Weights of a small model that answers yes/no questions on an image's attributes: 6100 steps.
Rows from block 3 of the fusion encoder, named by matrix and row number. Rows with one number belong to one attention dimension. Each number is 128 + 32 x the weight over its row's rms, rounded and kept within 0 to 255. All counts start at 0. Numbers have three digits each. After the name is the row's rms in percent of the matrix's.
# v: attention query, key and value (stacked) (fusion_encoder.blocks.3.attn.qkv.weight, 768x256, the v third), inputs 0-127
# proj: attention output (fusion_encoder.blocks.3.attn.proj.weight, 256x256, transposed), outputs 0-127
v.157 091:144141174110145115137088094098097120145125139116112128119162102121187208105168111122140156172121135071128110147140195164116108150091160118102090116111160141093104107157146127118140097141132144085156150155103185160125069042140192087160151087151127129103095133119129077092105179098086109140174170109147136134136152164142116136147163082114065141084153107122102128135084159118132143128150
proj.157 114:144126107140173129100105137111123102133141119134128177116150084154133091111125139059120166116121127155132187163133103145174092093112128142173122150147052104081052180140112118111145107146235158156147164081122131129131162189141107185135123148101170103121127203086081114133150101162130125093092077172073082175121113164140125109062134170144200189140113128089133146126123116155128107081103
v.158 090:120093164127187126099089077130108159148150085123167137125094087177149135117116182136126146157158110206115087120145165137095149136116134114114151089154161140181139153133139102111121105188123162136086105158094084119128080142102047154192074103165153145177092123133134143136110143116160128162114177126094177072181068114074163099114110096127112135083181134094111076135136142093124129110134
proj.158 105:117170103176079143139104094041138128104161169133086146087125179119133130132106080175147137127136154060148120139112159109132157185129126057127135147155098218116179115135109122168126124090099124176167088122098119144152155095131120148146154086133098113117132152135148165128121130177152105145135069175106115103161163164128178134099131114114132151143092147115089090137120145123150163153123
v.159 088:119142137196126113112095093133198142170084143121138143064156087140104129156061120135165173144176093128117121125160104106121151209090095109067054106144133083111160144138132158077130120067166123170141107088140122138122118141185116149163077171118157102089042174102170146078149181112123101155160132108189107102124117179163150136153117136088060110107153096091114119091149124083070156160168
proj.159 110:129132170114165180107117153118083146093135141139130095088107137107133117100190176157131066153154150121107203160125112136171100126127124128184135210154136134132071161082085148100061116147152147162153202159128135113135125121112148069124154067125081092130095091203112172133089073121114140125123142139133101147083127136110099121128119164132188204177158139159139162190118150190138162112117
v.160 091:111147160143137154159104083171187126113116048081197193131109164084119116118099120115108095157157085105115141191183115138159119140078094106145148169123153158107148125112124147121118126108118082064124112121133086116126084122116129163110083123137154081095132105138157061069168110110184098098127106122064124123125163066133133179066176166156119130136080142147165164116131116106099135131206
proj.160 099:207112110087178082142150098118123132097141184186157074124144135135156158113145121174155148083108126156141139128072165143104152122118119140111154141141154112116136109095155115109070204168131120146121133155120190138152134083152084129113154130085100180108066121156151040145121129145108131085150133124113105132149097092119190104171146077180106089070146120169067169155167141086167121115143
v.161 098:125149151167132129180110134066076147136107085078070147132152156194163102182117110069044119150119063169156137118167096149099130092132168169145136172136093130113159117123128147086111129154141137132077134169141150142083128136133082097071182149135148056122108149180173116157174097104136127112152121081143119082111111101136158063137090157117121094169109149128128153091120175108170167135137
proj.161 115:126112157122096114153163144166176136105120236122115163125040132155088133158130156177145158089146124129090166122052193095168121145111108126148144129144145114070159082174157103155113098169098141143106130140144144115173180120124188187137118091078092169157123071078113100089141116181148131124110158084189163127125135109091160150131138087121152056124114172114116170152134153087150144156153
v.162 104:182123103134108115146128133128104134138105096147134161104120142226157068170155121122156084145081148091157131060077147151139112083145106147148092177116148165133154161104125111156115146095098128106125134121083181124165122106179139096121141129107115050078135133163105098171088180041137127110121093104124188136133151119237145111122122114103121093111175171060162120186095077135137116101138
proj.162 108:179092191116102174176127123151109143111165153160118069121094107093080166160106153131128140146144114166134156122069100120171155137131132174134187169147146154128101121118125109104135143066192089192089117096198115116141143148063084079115090107144119199157080163159127088108100143149166121126101113096163131145091167113120089132061170137170069075167137115109173108090104150129108120160129
v.163 095:182077131144123138110103146080152069100144162130133099153110120154138159137092141150140123075190158139098122129144156093166119155146109124036140191079089093178140091131124131127083098153152137104131157077102105092162127155123144130107129167103141115158166123153165147150104089112165171164142116130181116120120092101179146168112140097136110146150174050145158180116121070115091165169170
proj.163 113:098130161184152137177150124097096139107112116174111083138180109104128109139114043130169143151084141120152210099145173170083088112157124139160128080098076146114157157144102111148111136142171142084084119119134144123146143062154098140168105136143146078155161120157147130080164121125067137092079133140103135174086106125132089133162053120130173119122144176140187070078118139153144124123136
v.164 101:102136152179075139083096184152105107057133155083164179105150199154120113183090115105077139161107133197141190161176077086114208200089101156169123132072074164146062131115172171142131093116129172098151172109094105159095119117140126139086149119141151179190104132114164105156106122162161150108149143184151122087101120160105109140095111139103125134099110122124112163095138157155168089120112
proj.164 116:138128174147102189071100108169119169138169141130069122176118176080133132122132154121159077092102156083112095148116163116144140084211112120123178087166190125123158044137102100127118117100030140098094098135135101106105106102108097099116119141141139077106105114149106172082179205096108100132139170171116125143160155104180157146161161216107180095157152132082151141118189153095143134132124
v.165 093:129108173091117176103161159153086086111122107121181117129128145208124066172128108164085136114161140121204115158085147232142122093084116214102109101130211119180104115163139176152128100155153152174118055084099126093129105203129103143119109168136146097117164153104092152103162066145093107230120146070125122102133095133097157113191176126136139199097112124090134081106170144123074144154132
proj.165 098:137127121111124108128149132137137139104123147104049171090127131085076102118103137043128124086146155100175137145149073076063105133100148147170130153108148172116114130152177092188158080122159109079114166106112154136175113086119162148125099117130148169201114123124092097102000155121153149078099108120132114154134120098152095148100070120157104135123161092143130141119105163084185110163107
v.166 100:143122078115132114159151077145127206150134080110137125112134109134168101088100085115166129142143174131110127101179140171136136165129102121176097169178140134152126164132171127144101131113162086159142107105135122149083131079108122107141146117121100127177123151065156072127185203169189121106183160107102120119123165121115159191106123056036120117146152094171191120152122132113092131157192
proj.166 112:103159156115137175102108122133146084094145127121156160140169085120164144126100156173102080125154130119123112098096124093176142121126176063137137084091141138182124076120122078150068144109120117105166106129088060144121121122166130145118133057178148072095199164097103151175099120067133077161140089134118109092112084110129145080129076145102139155131094131143121148124136143104118106094122
v.167 093:141099135199072131124159114093157148158155128143141145138173141109101104112154151190111096099099089095108137163093073128132170131106152123071161125071124097123165162124126210127155185137158092139144137166134113128180104141196153122084113211100123102147092109166132111147173179083096091138210169063138158083088166093149124093044063132159072106204134181150134146146142179126133128134110
proj.167 111:116108166127141160119111127141104163132170141143147132103132110177160139128164117145156143123149115107139168123149126116080093095108090155132127127135118143161144114134104121126120142123141107170107150083194172102137128092157137116130159118130147143101071149176178195093116114123184135139110163155128138133115108139154180081146134170098130113139075062162103145060190217189097068095104
v.168 098:166106146151110141157115134102151082116088131089136128139101129161073119126094095169064130134152126094069137164032157114147169146125158105097101131115107099141198157112105141102186102096123170090151100111116155115126106135176160136174122128158128169160097080133161166142177157164139121104117103079136099092172183126102100124110093118115110182144133194174141114084113173132144142152157
proj.168 110:079087081142075135141141089058137141127119159189124102175168115152146134168135103142122167081109133142139160098201073150060050095145114165186154180122129100078169127097143121113082150147144149172101183142143179085099108090114120174119119171107159088127082124192173089101092121142119094120135184115138115180091130122124135133082113158096179142069164105157133136146136144143134137089127
v.169 100:135157147160121134179139133101111130160105133113132139180142128131095078126154077105124168154143166089136111119131111166084104092095098103147066137108093140122132103081184137142134141153188157146088143089174131199124072102155143143156095096088096132135103119138153102170148106158139108136119116136163164120105142119134149114139059200152125119068140141053066089121194159128157067168174
proj.169 111:153084095142141149131117127177119144166117122198085148072109122152199109149139144148154155149158131155134143128137086097186093099120119127132137203165152096106071129055162134121102156039173100144147149119147119147124147155130127112148120094107123126110111113070117164112116139085128112125111099114138143176163168129080138114092136167121124127161122164202178118067109104141091138193131
v.170 097:152129122157100090168116114085115177163114200142097130103148121138105089135144110082144118164124140191160086120088073159135148132130226095111114148114135179160105186155107137119052106126141188141084109079157139121056123111157124114157130122160106035083086157129130127127072130144181136135108104066170127179088137136119134112099086167101133139089110109147150126106113158134104126095097
proj.170 107:124123178107111166094101110121196095047065115060018101112158097118180134129106125108142139087168115156090152112134086122153112125134174140189136106040099104119118086140120123114164119124141091126125135215111084131173105161114110124143138108131107138121114160079195136145088118157151145141113183112199130139098151198141083090149123082071134088184147148065130102125147123125125161108111
v.171 093:081126160154145168091057094118168116116122158188170143093119154129144117079054135200057082179152152183167163136138105138109092136099095206109152197172127117132131116091175160172112117132116134140136161132146208137146124126094144172101101199175148119142171131117149120123144084076073137177128111107145077140173135159111101163130118103110170090142148141108120162128140157107150115130091
proj.171 109:174100136122076130116115143188107136161097105095087104174111132139120135132201117164143174112136141147105134118175099126168146114132155103129102075122146141169104103151096156172144037106154131082184152142170099155149151149083091136135117051124109114162093131174131167102130115138139164092074095089149102139162144088137111131193180192120083192135086102116134170130115170161120125067105
v.172 098:128075129114094163142105147082138132154061154119093151153138155079107126112105160092173122181112132194090123202087074104158093164151143136129144175108121183157084185142070188160155166084090087180080130161122118120134130107105158102189146145114142134130165152140109196105084108157154077118096129118076111105133130113160115144094060112157103106164137168185124091133094116157159061151154
proj.172 107:146205160084105121109110129119109125161116101142092119148195067124166147162124105169121123116093142147134121137159144095071147109182145127090132157108160061129122127101170135118079164123151148104098155171156086086101152166148127078132142137138092099121068113136159099144088123095145152186139103069125149125098087125170101105165140116084112098094135119091110167097132099190137138138129
v.173 098:134116073122176122134082061137144153066140131094068140112121109105100079189069056087096133069116196153050106113135165109127147101053130106129107132112178131137142151102108145153113132154162060157107098138110080143163141096122110147150154112127155123101200120119116114090111184133142138128180122064104150128097086147144159121128107145164085158177128122171118082090101125101089148073172
proj.173 118:091123114154115154206155101102126099137165112105143132137131137121129147131191168163095141174124109130149144145147070149123103172140113076153152110105114131083117136119210111175111150136116098123158144159129155135161125118087135159152152153112153192151105126152130202169090109102120114165116113097113113132149085114100162157082104093125088115058097169116177101126152098072105139072155
v.174 094:135118134161141154172129190170102100138109216173114145139105098104102170139142137149104113090128146165103127132161115163042097113116138074148076078130169147132106066156139108102095189092133108113102132061109173125195133178125093113149081088170156158151131147138079158101118127119089123124132109145066104116163079136107149093096124155121201094075068136138109070175081127103079090161143
proj.174 106:150092097092077079160144121150140124143136110122162111121104188104145094123107132177147119097127157148192125145116202100170179050089106155111143162098157106209117145107112125082103105157111141126184183130105103134075075153080169065114134167042057087176138153199187117134148148136156148153111078135134107169148129130149121092100160129074135106176115156122146086065170107138090143148083
v.175 093:134083161143149136167095129123117068143141146102094134111166198103123120163117166135142084137146126105123131160135161098139108139099082153169172075095134128136153147135161120100189147131141160185128117139146161091153103127187105121100127148128105146153167148112128098124155119113144111045175113119153093106117149140136137077148045177184100086084132110117155140134161113106175159122130
proj.175 100:121129129123103115136138144155134132152135073149109138183166086106174125164128095099126138162078119164098132141147172144095147106172124155092052196087202111088099141070142115076110138095176089147093105046103134128132161132064125141118141129164150138149189082142083156168087105180073076145147137147083109170117118133067145128212138111170120148127083131111159128119081147137088137166108
v.176 095:095147150131086105082155158129109090111118117162119149139083047104162138140113154130129155092099118179072103136217100139130129115146155096119087067144160095194141139153115075127133068135116114123119102166100089187128067196090118097099148157087107114167171182183102105147202148129114147079111112123132165151171117125112120110121140076125137135110088146120111108072135121096132068159138
proj.176 101:171127044170149080116105100097114086186205140165114106155097127123116094130168141081178125152151122115134121120144104097063127139174123107205056158134153130065082100124086115141158135117085164157166113154118145148122180060139081119132171132094182148097076107109146065086056189133127150184142127191156137133144105164151176115181111184121078153173171096128146126165122111100126204129116
v.177 101:117076163092105179141164117158129080187117158167099070147108125164080021094178112143119133144166060086106149153094093090193149151147090077103135140122150122131115113146103114086065102149119182096070127166121163113052118144107174093154160158159152122079192124132133139095135156153098118166128093090203186164135104133180155119112142146125153168104080099088150180123094184143134176119142
proj.177 120:138118119112073087166160130175198142090106130091178070108126100109104165154104113103168077007127134161142137149149110103082074130137148212152146126113101135092159110130118091107160129111187099130166155111166119095145145087122153091132152098102127165189114159155118142095142104105062086151101155104180177103108129116127105144098097156122110112130188115163136131122125074131145096085120
v.178 093:155138150122086136065116106131117137120090107143145099120149145145157124101177137097141118140122150135149077155144179111095203180130153124125095123172144185139091118137101102071090144105133115126124119118153148178069061159144138115122123111209118108106133176192144146144119201112113125128122128122145188101149132142106144123115075134084131120142074116164141096115221134174122089124063
proj.178 108:167128099175116133169119147128140125167218132037095154135103156103117099136049142138160145091161170138118159121193096138121166088133113131134193154103145156091121132138168144078161104111116119134143113126119080180084165128147162110114170161147157107127111064112122077048120120107135109125171192204090174157135141086111111136115119112114169071096166117143113152115118136131125105109069
v.179 099:179174099099126202117181164124153152141080066092128111132098186150140161108159092130125183126123163172094120061109064095131136136108120104148194152132201147106127139171116164106159101095149092150083149133070156116104153155095122087110117055101132178139187141129147210131122117136127142179119127104189118121081081129091118152090148132118087107070140098167174107107151148100156105107119
proj.179 110:197117094097156101081085178191139099189155191079143105159131051131101138103085166116147139154112120134137139123174200148110137064203174105110071115088129073129128109081131118094112128119109113121197060135169098110119080148130140113092089152154109089095095116103101099115020133097122133117129136090153159085140152191102130084133124076116103147150167115146144105114082141163106104147100
v.180 099:111108178170105136145171157140129121128143152105127163177156151090108138201062135132166120095139156169163144149090098142149154090121171183143158156153117173107106128152168154137157069121115128074128116180171105108138140152097107167073059120137132124094103147140168169111142166100163140130077114129091157120089135139151089146169185126136104074099181161129125089144152193065154141137153
proj.180 109:175146160106131124101097161079118100088153137117055142099133073116176059138118124119149094114114112042114126127152141096172132144183118099130138106129156119155170223121106112148084148158066144153093112166112101097125145118155124107158145107153089109095134115119115127125066106089189157100166173189142075148108201118164167132166136149191112166152081083148152173154188126187109132140111
v.181 088:144110157137175138104116142114140111124140113220080114127131137156105085142160129123161088127107084182161109108122114075091154188158109072124120182111140141136077163144133134117187075165105157112120132129088068126115079133138058098167113116114136101086164115168167118088134116178137117109090110112129198133073134107120151118104109109095138101152159103122102184150178137125099064171144
proj.181 105:093121144108127109145120151137104077064143100095143156099139149101086162126080105082095120078174150097123135099116118168169170123149079139186159067063121109193115105159101157134165123109103078132143118062097119101142139099108160080125158103208123102120173127128139133159140145091165124110141178126148066061164194175180137133165115090095045119098079114164136092107106148073124142128118
v.182 092:139146091134139152114083109146086073169116128118134101139162181118129135100129117111118129158174141129133107108173167059130164149103163092138152132112083134036140127153118084158126120120082088164067114143203104088125115117187188075126163128137108204144122126150142157099101142165080090160165163157130120133115111071091133170134098103117101090158148069154117177110145197164168133132232
proj.182 108:143092169124098092164121107125137125115169154146116075123138114185205184105105112129094129201126147119117144137143147132081103079152174154082108103174065137166094168123149110098069182169150169153101131116144144119113095140197179147166172147099124110069146132112140095170171153089108168123151088121116150171103078160152117106168089177119168123068114141111121117094132117162146177176155
v.183 099:176134108156166117165143131137126118122133168123114155081098099167169209119112154091129095177142122114126101167151101120099134081139131089100142196153205174059090083113166122148120161184086149106120105132123150167150162098094078134160144111112155074127098091081129151144126125066145184104120142191128180113158118118122165129193096105172141092115179111105114156080154073126140143121174
proj.183 112:165185147149114154131147139094109137127195098207136137149107084142107042133129077131176127139144147096137121146119221071144137157105124162048123167133097103172113094143105130142079136136130065180132126214127157118130147153101075104119131101064088099087136137154111104149079134182139124131113067073129082140153147187125146137128201111213111143089105176128137116161130121122134134125108
v.184 097:075128085176162130154144106140135100149138083170104153161128080122148077163158125108148114093101103135139118176118131154103121138086076122162103128129095122141116142107094157092119134148151122181155189148170087146172153196171157115176109163106073106132155138151091092145106167209138120108130138144153098210091148176183138109167164160091079178092105104117084156177142122126089079096146
proj.184 112:175122185134116114124126181125062108133115119127152154120075206117135115115111134075093187174168149109162117137087117167129132131128122138183111082124126079078125161095120114166141184128160155094098076121147166150151154035130124114136089119100098132085114081178118154162164063120166124149151147150119129137134102080141172107092114141162128130150091149149154080194116082100186165105179
v.185 095:147115129106148143157124116103128137200118138159111094146109130135132062121174156100104114129146113105219127150106092093169171128118091155080133150129117134108097074124116132102166144117140140174119141129118173151060139110150193154165158121188115146118120066178190137093110058175125134146138138113158184111158162137107118121108087118158099107130047163155194108072124178127147129142125
proj.185 111:109081117071138083141104123192134146104151153075149134077113072138147175104138154129186121119098161118115163140137111106088102048075182129136128109066113151134154089098141166054174079145163172073152158147063106100143168055136146166142082137080161137155126155140086147122131120103154153122122134164114152117151152121153085116061135177162187113148172057169115131151208113146120091114128
v.186 096:149106106142126112122171183070133120160089116161136109122110110155103149097119120098157172184107105154136122041148171095160053118109133111091119138140173133127161165123105102127152082187183125164058146128135112111093100195188128160152180155165059134158139108127104156139107085145230131149179068129196089085168171104157121159140109110151156106120112095151069173175156139134149101155132
proj.186 108:153129056132170097175105104123104088107179159111090107141137091123157090128090152062104208179176146131137127145131135136108100174085134133098091133061062107155114150155101131131139137115122156151143066117134095115143177118089121120131142135072196083082119079139147077122145214108049137164103178177150109192113118182141160151116155165147122140118191183142134095064110143080146152172097
v.187 092:138110106093108092074068140094107136130091168135105197122081143171143128190122157115136097140070140086146122095134158133085168122068150107078163120138130198088099128089115135160101142131084154135135084141099109121111149127106120072109178153133109182137126138094126107090070153162119203129165145142131146168168100165175133086163168169138090157158188113074112126079119146122095124142157
proj.187 103:166121130092105165164125175125161189136132105135173097117127180183141106077146147120152065172132139142093166125073164133150110150140179091140162109127133090118069113114099118107120125161108133150122149107138052089137121129140083121132074152175116133134172105125096176084126088131112088179085195140085132144072115161175106166142149183162153143105083163082177086125125167165148161109158
v.188 088:094085175150111099152211136189147134105157098141137155134172119134083140094121168132164153135115167122178159099174169233130119113133093116151151096165161108092084085089174127109101119101079127067163156141102174074081153151127094167126150076213118112127107135159185088117159086160139135074096057090156123140166152161104165147127121128147148193111162146109145134070152115137142157173097
proj.188 109:149109106124148109063150101111152111156176145138138138152114116075125147157089162135163095171109094108131128156094136122121128119120107149104153146121136125190112135152108117113175096133094111176046069153131059163127196148077125092120123109106169157179188107143142152155162106144159147107122151116159144114140155012146159136118109121145130110070089139125099159224095157136137128123114
v.189 097:158099081094133085130094145110225139129137091114123115087105116081188216129092094181177097095161119155117105186207154104144090161166062143115159116184121154137075135191149138133191133152176084090138113153163121140165139111053149137062126108127111109125123117062128105111147151158089161117194100118113052163153065120116127187145175181098125182104107138155190125133117096089152101094129
proj.189 103:133129125160098138073159130098017146157160130147177137193159104158084081180165106156142148173110106117118119149120153131092172147128123153116104126055125104136130146080121116073136158125100161083168183168118084122112104136113022055100142068122104078142110169193124103146166109102094135082155119119079104112115130139131101118130073109129118116102137103068126137128115116104162161069142
v.190 086:161158128125140141093113103141125095055117075157157171102145150126134118173107142141146177107139096169131199103078151153177125133083121199198152134166170162163167128156091093080127145056120105102136160116087151147116132114132156096115165097131121129093196076140153099123123139168122105132183171167156076127113114089155088151140129148125122110113070148189105126097183069086182093153104
proj.190 094:159109056148116165073076138181169154214152187078148083136123097113170135127161092137117153134099146175092106155179094102086188123129144056122165132102129063054102118139145109101127164098097161080125091065110119150112111095077116174119111140087105096156134179166121143130058140141132129114142159108144132160151176128136138139069113049173157098164160105078099201157112170111083089100108
v.191 099:113132117117175162110085138088156091133137142100126044099088100169143153214093072095099097169129092118097131162187133129143178102108104079144129114053192076059110098107130162169148188139161124124095083169078128144168143167095116152135159089159212178126110124084126124135126088049129157122113107193141167119151130128121118122156113146135114138163118145146085123157061130199113104156094
proj.191 108:159171119132145130209148149078153130073086098107129134216132140121027187122157136167106110095086171136144081091126158160165165148117104164179149152179187155157133134129117111144126078151101117100166145141082133129087093136121114135118154182137059145192143131149112132108132167187094096159129175118106101096197088114173190150161124146112132092126145111144165139160109092133122153068120
v.192 100:103085143145135076192119162110174191156145130120115100143105141103118084144129110143137165107120199145116062161151064070109168112116109126073192145167159078174111117068157135101145162186116098148147125112148054145207077131187138120180125086158103112145137150164132099128129070125117121155107134140176109140156081151136122131051128121183129140106176161149143109160100122129182146139176
proj.192 101:170154100120131175129117117159110150148090121130112096100197098102124091111098139129130114150065115116120135095108153114098114158096133117137128137146120115140112197161122121163130087098080120123092117107132159121125139102110091133159133089126118143196107100145180103141057091065122123161119142106130065107138184108208095120134115086088104183071165134114134136127092146124168113133162
v.193 098:133137123112098106168163149074140100107126074169081069140088143049101099075113140083143122112169111108132112094131145110111106097125140141075069077137097112132120153165138142142152098150200099077130089107143145137159143066171098166156141068147163116177132133139147141139124116144074127138124103152104088105129185180109082173112153157115090160156167108178103139157136115107165125157111
proj.193 098:140121163115103168148125135150090207161107182115100164083117145114179121134160094144154121153146124135172113124109177084169100120154111097153132096168095161128084141132147089157159108133073077088146137097122114104116150124131068146116130157161130170161145141067106112150108080154205093092132145135156116037199109131157101076131137102121169140158127143063096112115136069138119138115123
v.194 105:135153099092219116162159142080140062171119151100184175151119120080085147089102147153136191110068108133164106080131090103153129125147126160100144138098124143116102121134148132091150100176130147138170164138102114065134148143102154097161178072104130121093142115087095155132143092126098164136093163127123139144126108141101101130097094190069168116130102125118117137115112112164125118178159
proj.194 098:158132102105108127045127101103094132136130127175150114141149113095061098108101069104150097124097148106108136112130096068118113165179156107131077112094126147152212159095167105126136126139105091144080157110147155147128088143084116127178108116102097093117088123167112109113033110102142130144112098105105136127153115155096147179187135127095139125176125104080123152141172086144156124154139
v.195 106:103095137170132129171124111158037139129132113139103105170143124066146104190158140200106073198094124159145132154081138128127199138079100096100133093119149145142122101126158108128114113128110164096121100195110145166107124122142128073107187134161138146078160118137141137126130103097116079094085123130168186108098170142160062094188113142160150091145143135083174111176086154116169175089066
proj.195 099:102141169120165123113164121129170106187179040123094109102139147142127091116131118172137163159142136117106091118156106145080155141151133129137127113151159155088132105184073133167127143107131127157058157053115140165163153089135148105121104081116091151133085134128105120127123117180186106182170094068127113126110102059172145134108173110144112123136116139102142130114149117075140086201127
v.196 107:112106119177119138137091115075093148148149052056115070127112098120147149136168106180134133178135150140137136173113118157114116125199136112136123093152066158114167154136160179119084111134145133122166129146114085202121148118151122153125115111153200179152152140162202161101195078097133076090128174110137169102081153139138111183130100123119069116087107207131159132164109104134109088153137
proj.196 104:149147131137117187110126137095109096141127152144179158152089176098184140138128120205053109154111110215209070098182198163157145135196148119140139145221105124130152116122092113083098073133104124155107148157097183083184099146152134159108102112121137127149087182083144056123107109201146175116152143202177144090133185085135103125180100138148199114086171180135117155119119108101096166174145
v.197 108:128075145079159158119103083055088093142121083163063121155128125126105150152154108077141161128100109113157145033137144090147165127157136165115115135145140090166142063143173155173166133124143148127126117143103085070109141137162083095130130145103174074118121165114123124151118143098140080237091105141097133161171188131172144134157107134156069184081057197132114073072108142089096070163153
proj.197 103:161157102101125064139165106086125156134140160129165084089165096137146134164156156135190087167155118163148125210062139138159129144100092100114139123085096130133095152088177110109159126107179138101179091125092070129080099122100134118136129106174105108147105094125108049172106099160064202091153103114148139177158127127151147167078116133159203112092148139124089112171132091149122136117138
v.198 108:128191172143044118090130164085149140173124155135115182148079122125155096092088121038137100113099083129122135130150161048174184171190118121111083174176091104144105125138146109137140178149154145126146088138125163150091177175133123121079115160120052136117161114148140137070128129135127121136147120092116111131122116122125091154100149170198141128136129154100152139119109138179076108143173
proj.198 111:141119097064145167115135144092148091092124180125151153138118090094095094169140134142068108077064127134157197126145115168202128118127129200056133091097135090139137156098100140096158116134199112103135100113091076168117065089109145092146149142095097096104197146168180224123162114100097111124148116138129147154150168127119118148138112148170149140118113131133150188138200165122149106054132
v.199 102:124154141088133139087110107227155121154194132073170130136078094159106143160089101102110135135081120158117085146117073163160085142118128234143162108167162170185114104179188084158122086175113140156143142129120108169136147139062168146135127129117071117142186134072126174067112129157126131082141142111103190144156103144116138099158119142122115127134144080186102074081064151170070144147135
proj.199 098:157102113145191175158143138183166120124145116144095135165172135088166131106133059121105141138144138137103161126107106090080155162131081126165140137105044144089123116126108110139135104103211115158125114112150070126093103034151129083158132162119125040130043102181107102117133146120066132170080128083090109119099135149154111174149118141163026132116080112127086151130128149069162090097101
v.200 100:081136172179130063152106151164141134106114208109143111162108135128116127204133130058128120122184112138138149098163146118179136149141131158103160067149151127159124114163158086191141082084154072159178140157137058131169147148077139108134078143204098113156166099163112161051086169149114111107100128185091179093097112137109126063137224133062086122102138142130127161121141141151091128147165
proj.200 091:127144082072102137212121104109106184129079130154143096124121136089122125097074042100100113136084104110150148113167104148104095093143093154104108121082120098193119200155099181098082090108118156119087075126102071190071149130137164125149158113103121128149123128142137150081074114128124208089135127148110076174133120154117153157134145202122102083105148148154140076124174094113092095122140
v.201 107:129134123079111125139105150143139100130170176126176106125092142139150063088238143158149137153156082150151141081114169140105204099109143160140066155124054179106127099153045178163175117174118121072116098150143142113114099146104102107164210157165106139124145099139126103168078105093138128094149149147183053136146155126128109091143089139145125129122141135054152139129104114199169127121098
proj.201 098:160124138173091148089107142109158115141175066128097107133139082114113143113117148121136116184156105100069137178174177173163088076133123103097070141104129173133148132157165153175146159140136112105089142111129087148090114093102066054171117155097111170154115149080139072099128065126113096056173186088162159123144072080147145151099148106126132214151165118093111159124142150154121128120122
v.202 099:136175175046151164136087138086154098161090186117177143102163163139155157148091138097148098117127119086128111179090098156087101139127127067151138144094141156107122151168087135096123107042094188113133153134106134116102090136162182138076125166117136153126141070106091187107175051105149064115137143081123183135138163118111184111058104119120137149123108184137086125163133132144082099060097
proj.202 093:173146108164158158147138138136107175133183111140112209168069147114037140155145117202123132098156117123120135107226173143120133115131127141093150165158197090172163114073159113102083098137150131125133155099136188117143095167143082055094099159207069104105151123179143134126085101115151097180095123168127123156154126146134110124109139075116113115148131109172096166098118155142114111133150
v.203 107:137134070128115112101128112124146166151119161099104150124143142132114136097175085194097135059095079157114091108097082086119135126168105167064105106091138153078161106098120083113213114096066161135162190208144112095148140120113169116151154161145094156104223125125078133123164093083136059081146170133108139051128124136104124155111099109114103101111163160151147038160121141151191143081164
proj.203 109:098141181176083172105165119143073120127117018081130126197091075164109121130092141133122093175105140067113143131145117132132108122152160112136181125133131091152115172128096127120115104103132110179117111062156178128115149088135156104138148164106101161070132064104145092144172124107199161204159067114169159126099156077091078116166135133130128181157047100114088110147144127143094073127134
v.204 109:132111112131101162104114111135130124133086179093124210125081089136137143062157121116061168120130172130080124147136145052190181111114138099130139181171126132111143114189128126105176146144144142148047118168150090150168108160101170186136102138117067123082105099174113066060151060144117163086138167151107170111143154132119140070161158137120156165121190195107082081155126133117106116102129
proj.204 111:178096119158153113098122101142135151104086128139176081112139150086170104111081201102118147158083149117129099135095075183057129121061131115081148102129126152169168176184054132083176130145126075150138130156100099130152102142127137160109132109120111166133099099120124198113063168098136160210127141065092126154102206144101130133098122147127094162157137103156096171100114123157074137140138
v.205 106:065142157161091187111131154161101130103094152105146142105093113133106083124171120115136167199161104188148168169185176138120149112103127142127116130130166111137173131167145187156093115086103145139083046170087135112125157105134137161085125110121181141107119121119031090164151109161146115144097126159112142092130162199116137120159161185092120100139134171071124083091098103085152133136120
proj.205 091:203118099072134074111098066084128155127142179209129120120117138130184133136134180135148137090063121129087134130184094118108132130105133090083102155166111077067134101094100143044142113153127131132130132117093139146129110155122144161082114144120116132095133105125144171178098116147093100102177147122166110145153133118109181116153113106111136128136140079073160089139129112122135112166140
v.206 108:100137092141151153081162130145132072118149118129116059148141095082131097126165114130067108126093159152138048134096105147071104093119124151135096149128095171126051131123173157088158090135110162168162126122175189151108148123091134140133135102131135149084150084076166157137112127119108090138130089112083157092133136105154090155107121107123144144102109143175127185088128197067148195152097
proj.206 106:099184192116061136090125086159105147138074119114116109114148080089102090149131117141143109181081085172123126144105177114094126118128148144164170145057111182109164164092153145152108116111132120124077157170156190103123168091106118164147147123136125104112159118147144115133147111128127167162114135155126156192111084102092191113095182161103111105192119122132111090179148092108167095113145
v.207 107:125107093134122112089097127165187156090157099130135090106139109103099157113097130181098156108118117109074173146159102177129123116160095081199102104113164153139095116181184094141098111125106144196165175103052119171157100174153102096126151107099179117134174148160173151146081164170093114138037150093118151117121123123130157096144109179119130169130100093144090135153100091143101135162136
proj.207 102:135143093127143121095101091162142172092113118072141118206112122170170159124114070121147153087147105106138096116133184097141116134214133154141168139152096122116127154177150149109152149122195120141112162176055073166150100101095165176128104107177103151160138124123122129186096117124113138099104089076110077098114095187128089104131123108126152088135144142038193138114114147071171142112129
v.208 106:138085122139140120133098177105124138095130152134084137114053101131108124106061127149126043113109101148171137150144217087081111134089170083138174069125160157109118110149148131139148136095070113134150109172126138160111148088069090079104106162107104230232153101175160133142193101120129112110130141093141126130139124167109104125179172142121147153132090126076167109142143073156157105092117
proj.208 106:112100099100151107129131102181144131141181073129144108205081072161145124146114102163144094126146113047156091137178071135139155141150146101118112095151128096139162133172095125125132070109151123131124134074091140161108127153150145107106134049194123145106110117140094175157191130130142130130041202115133141084162103092110166138114106161083104149085074114120157189128125139100084138101148
v.209 102:120189129184112133160156044144105111097089119124137117092168144120147175155202116098105107165153119151147117089113100110158150085169149167099196145130127157150188081130070131116154166165158124148153159101136090167167144118146151152073090164157121200161166121120111186171072148155116096102117099128080153111148106137119092123145087194124113162131138131116155090200083083145183153167161
proj.209 099:158174122165155156148142171106129131111096158099102125130179074082130123100106135140132114170131157081148110125152178170082174114071063132135094116064140167167091159134117132114077084140139085167126071150163115157128108129134161159205109155184083160162066144179086126125108134113160180143180074184180108197114168133159084131190076086151210153161101091146125161119176139050149121111157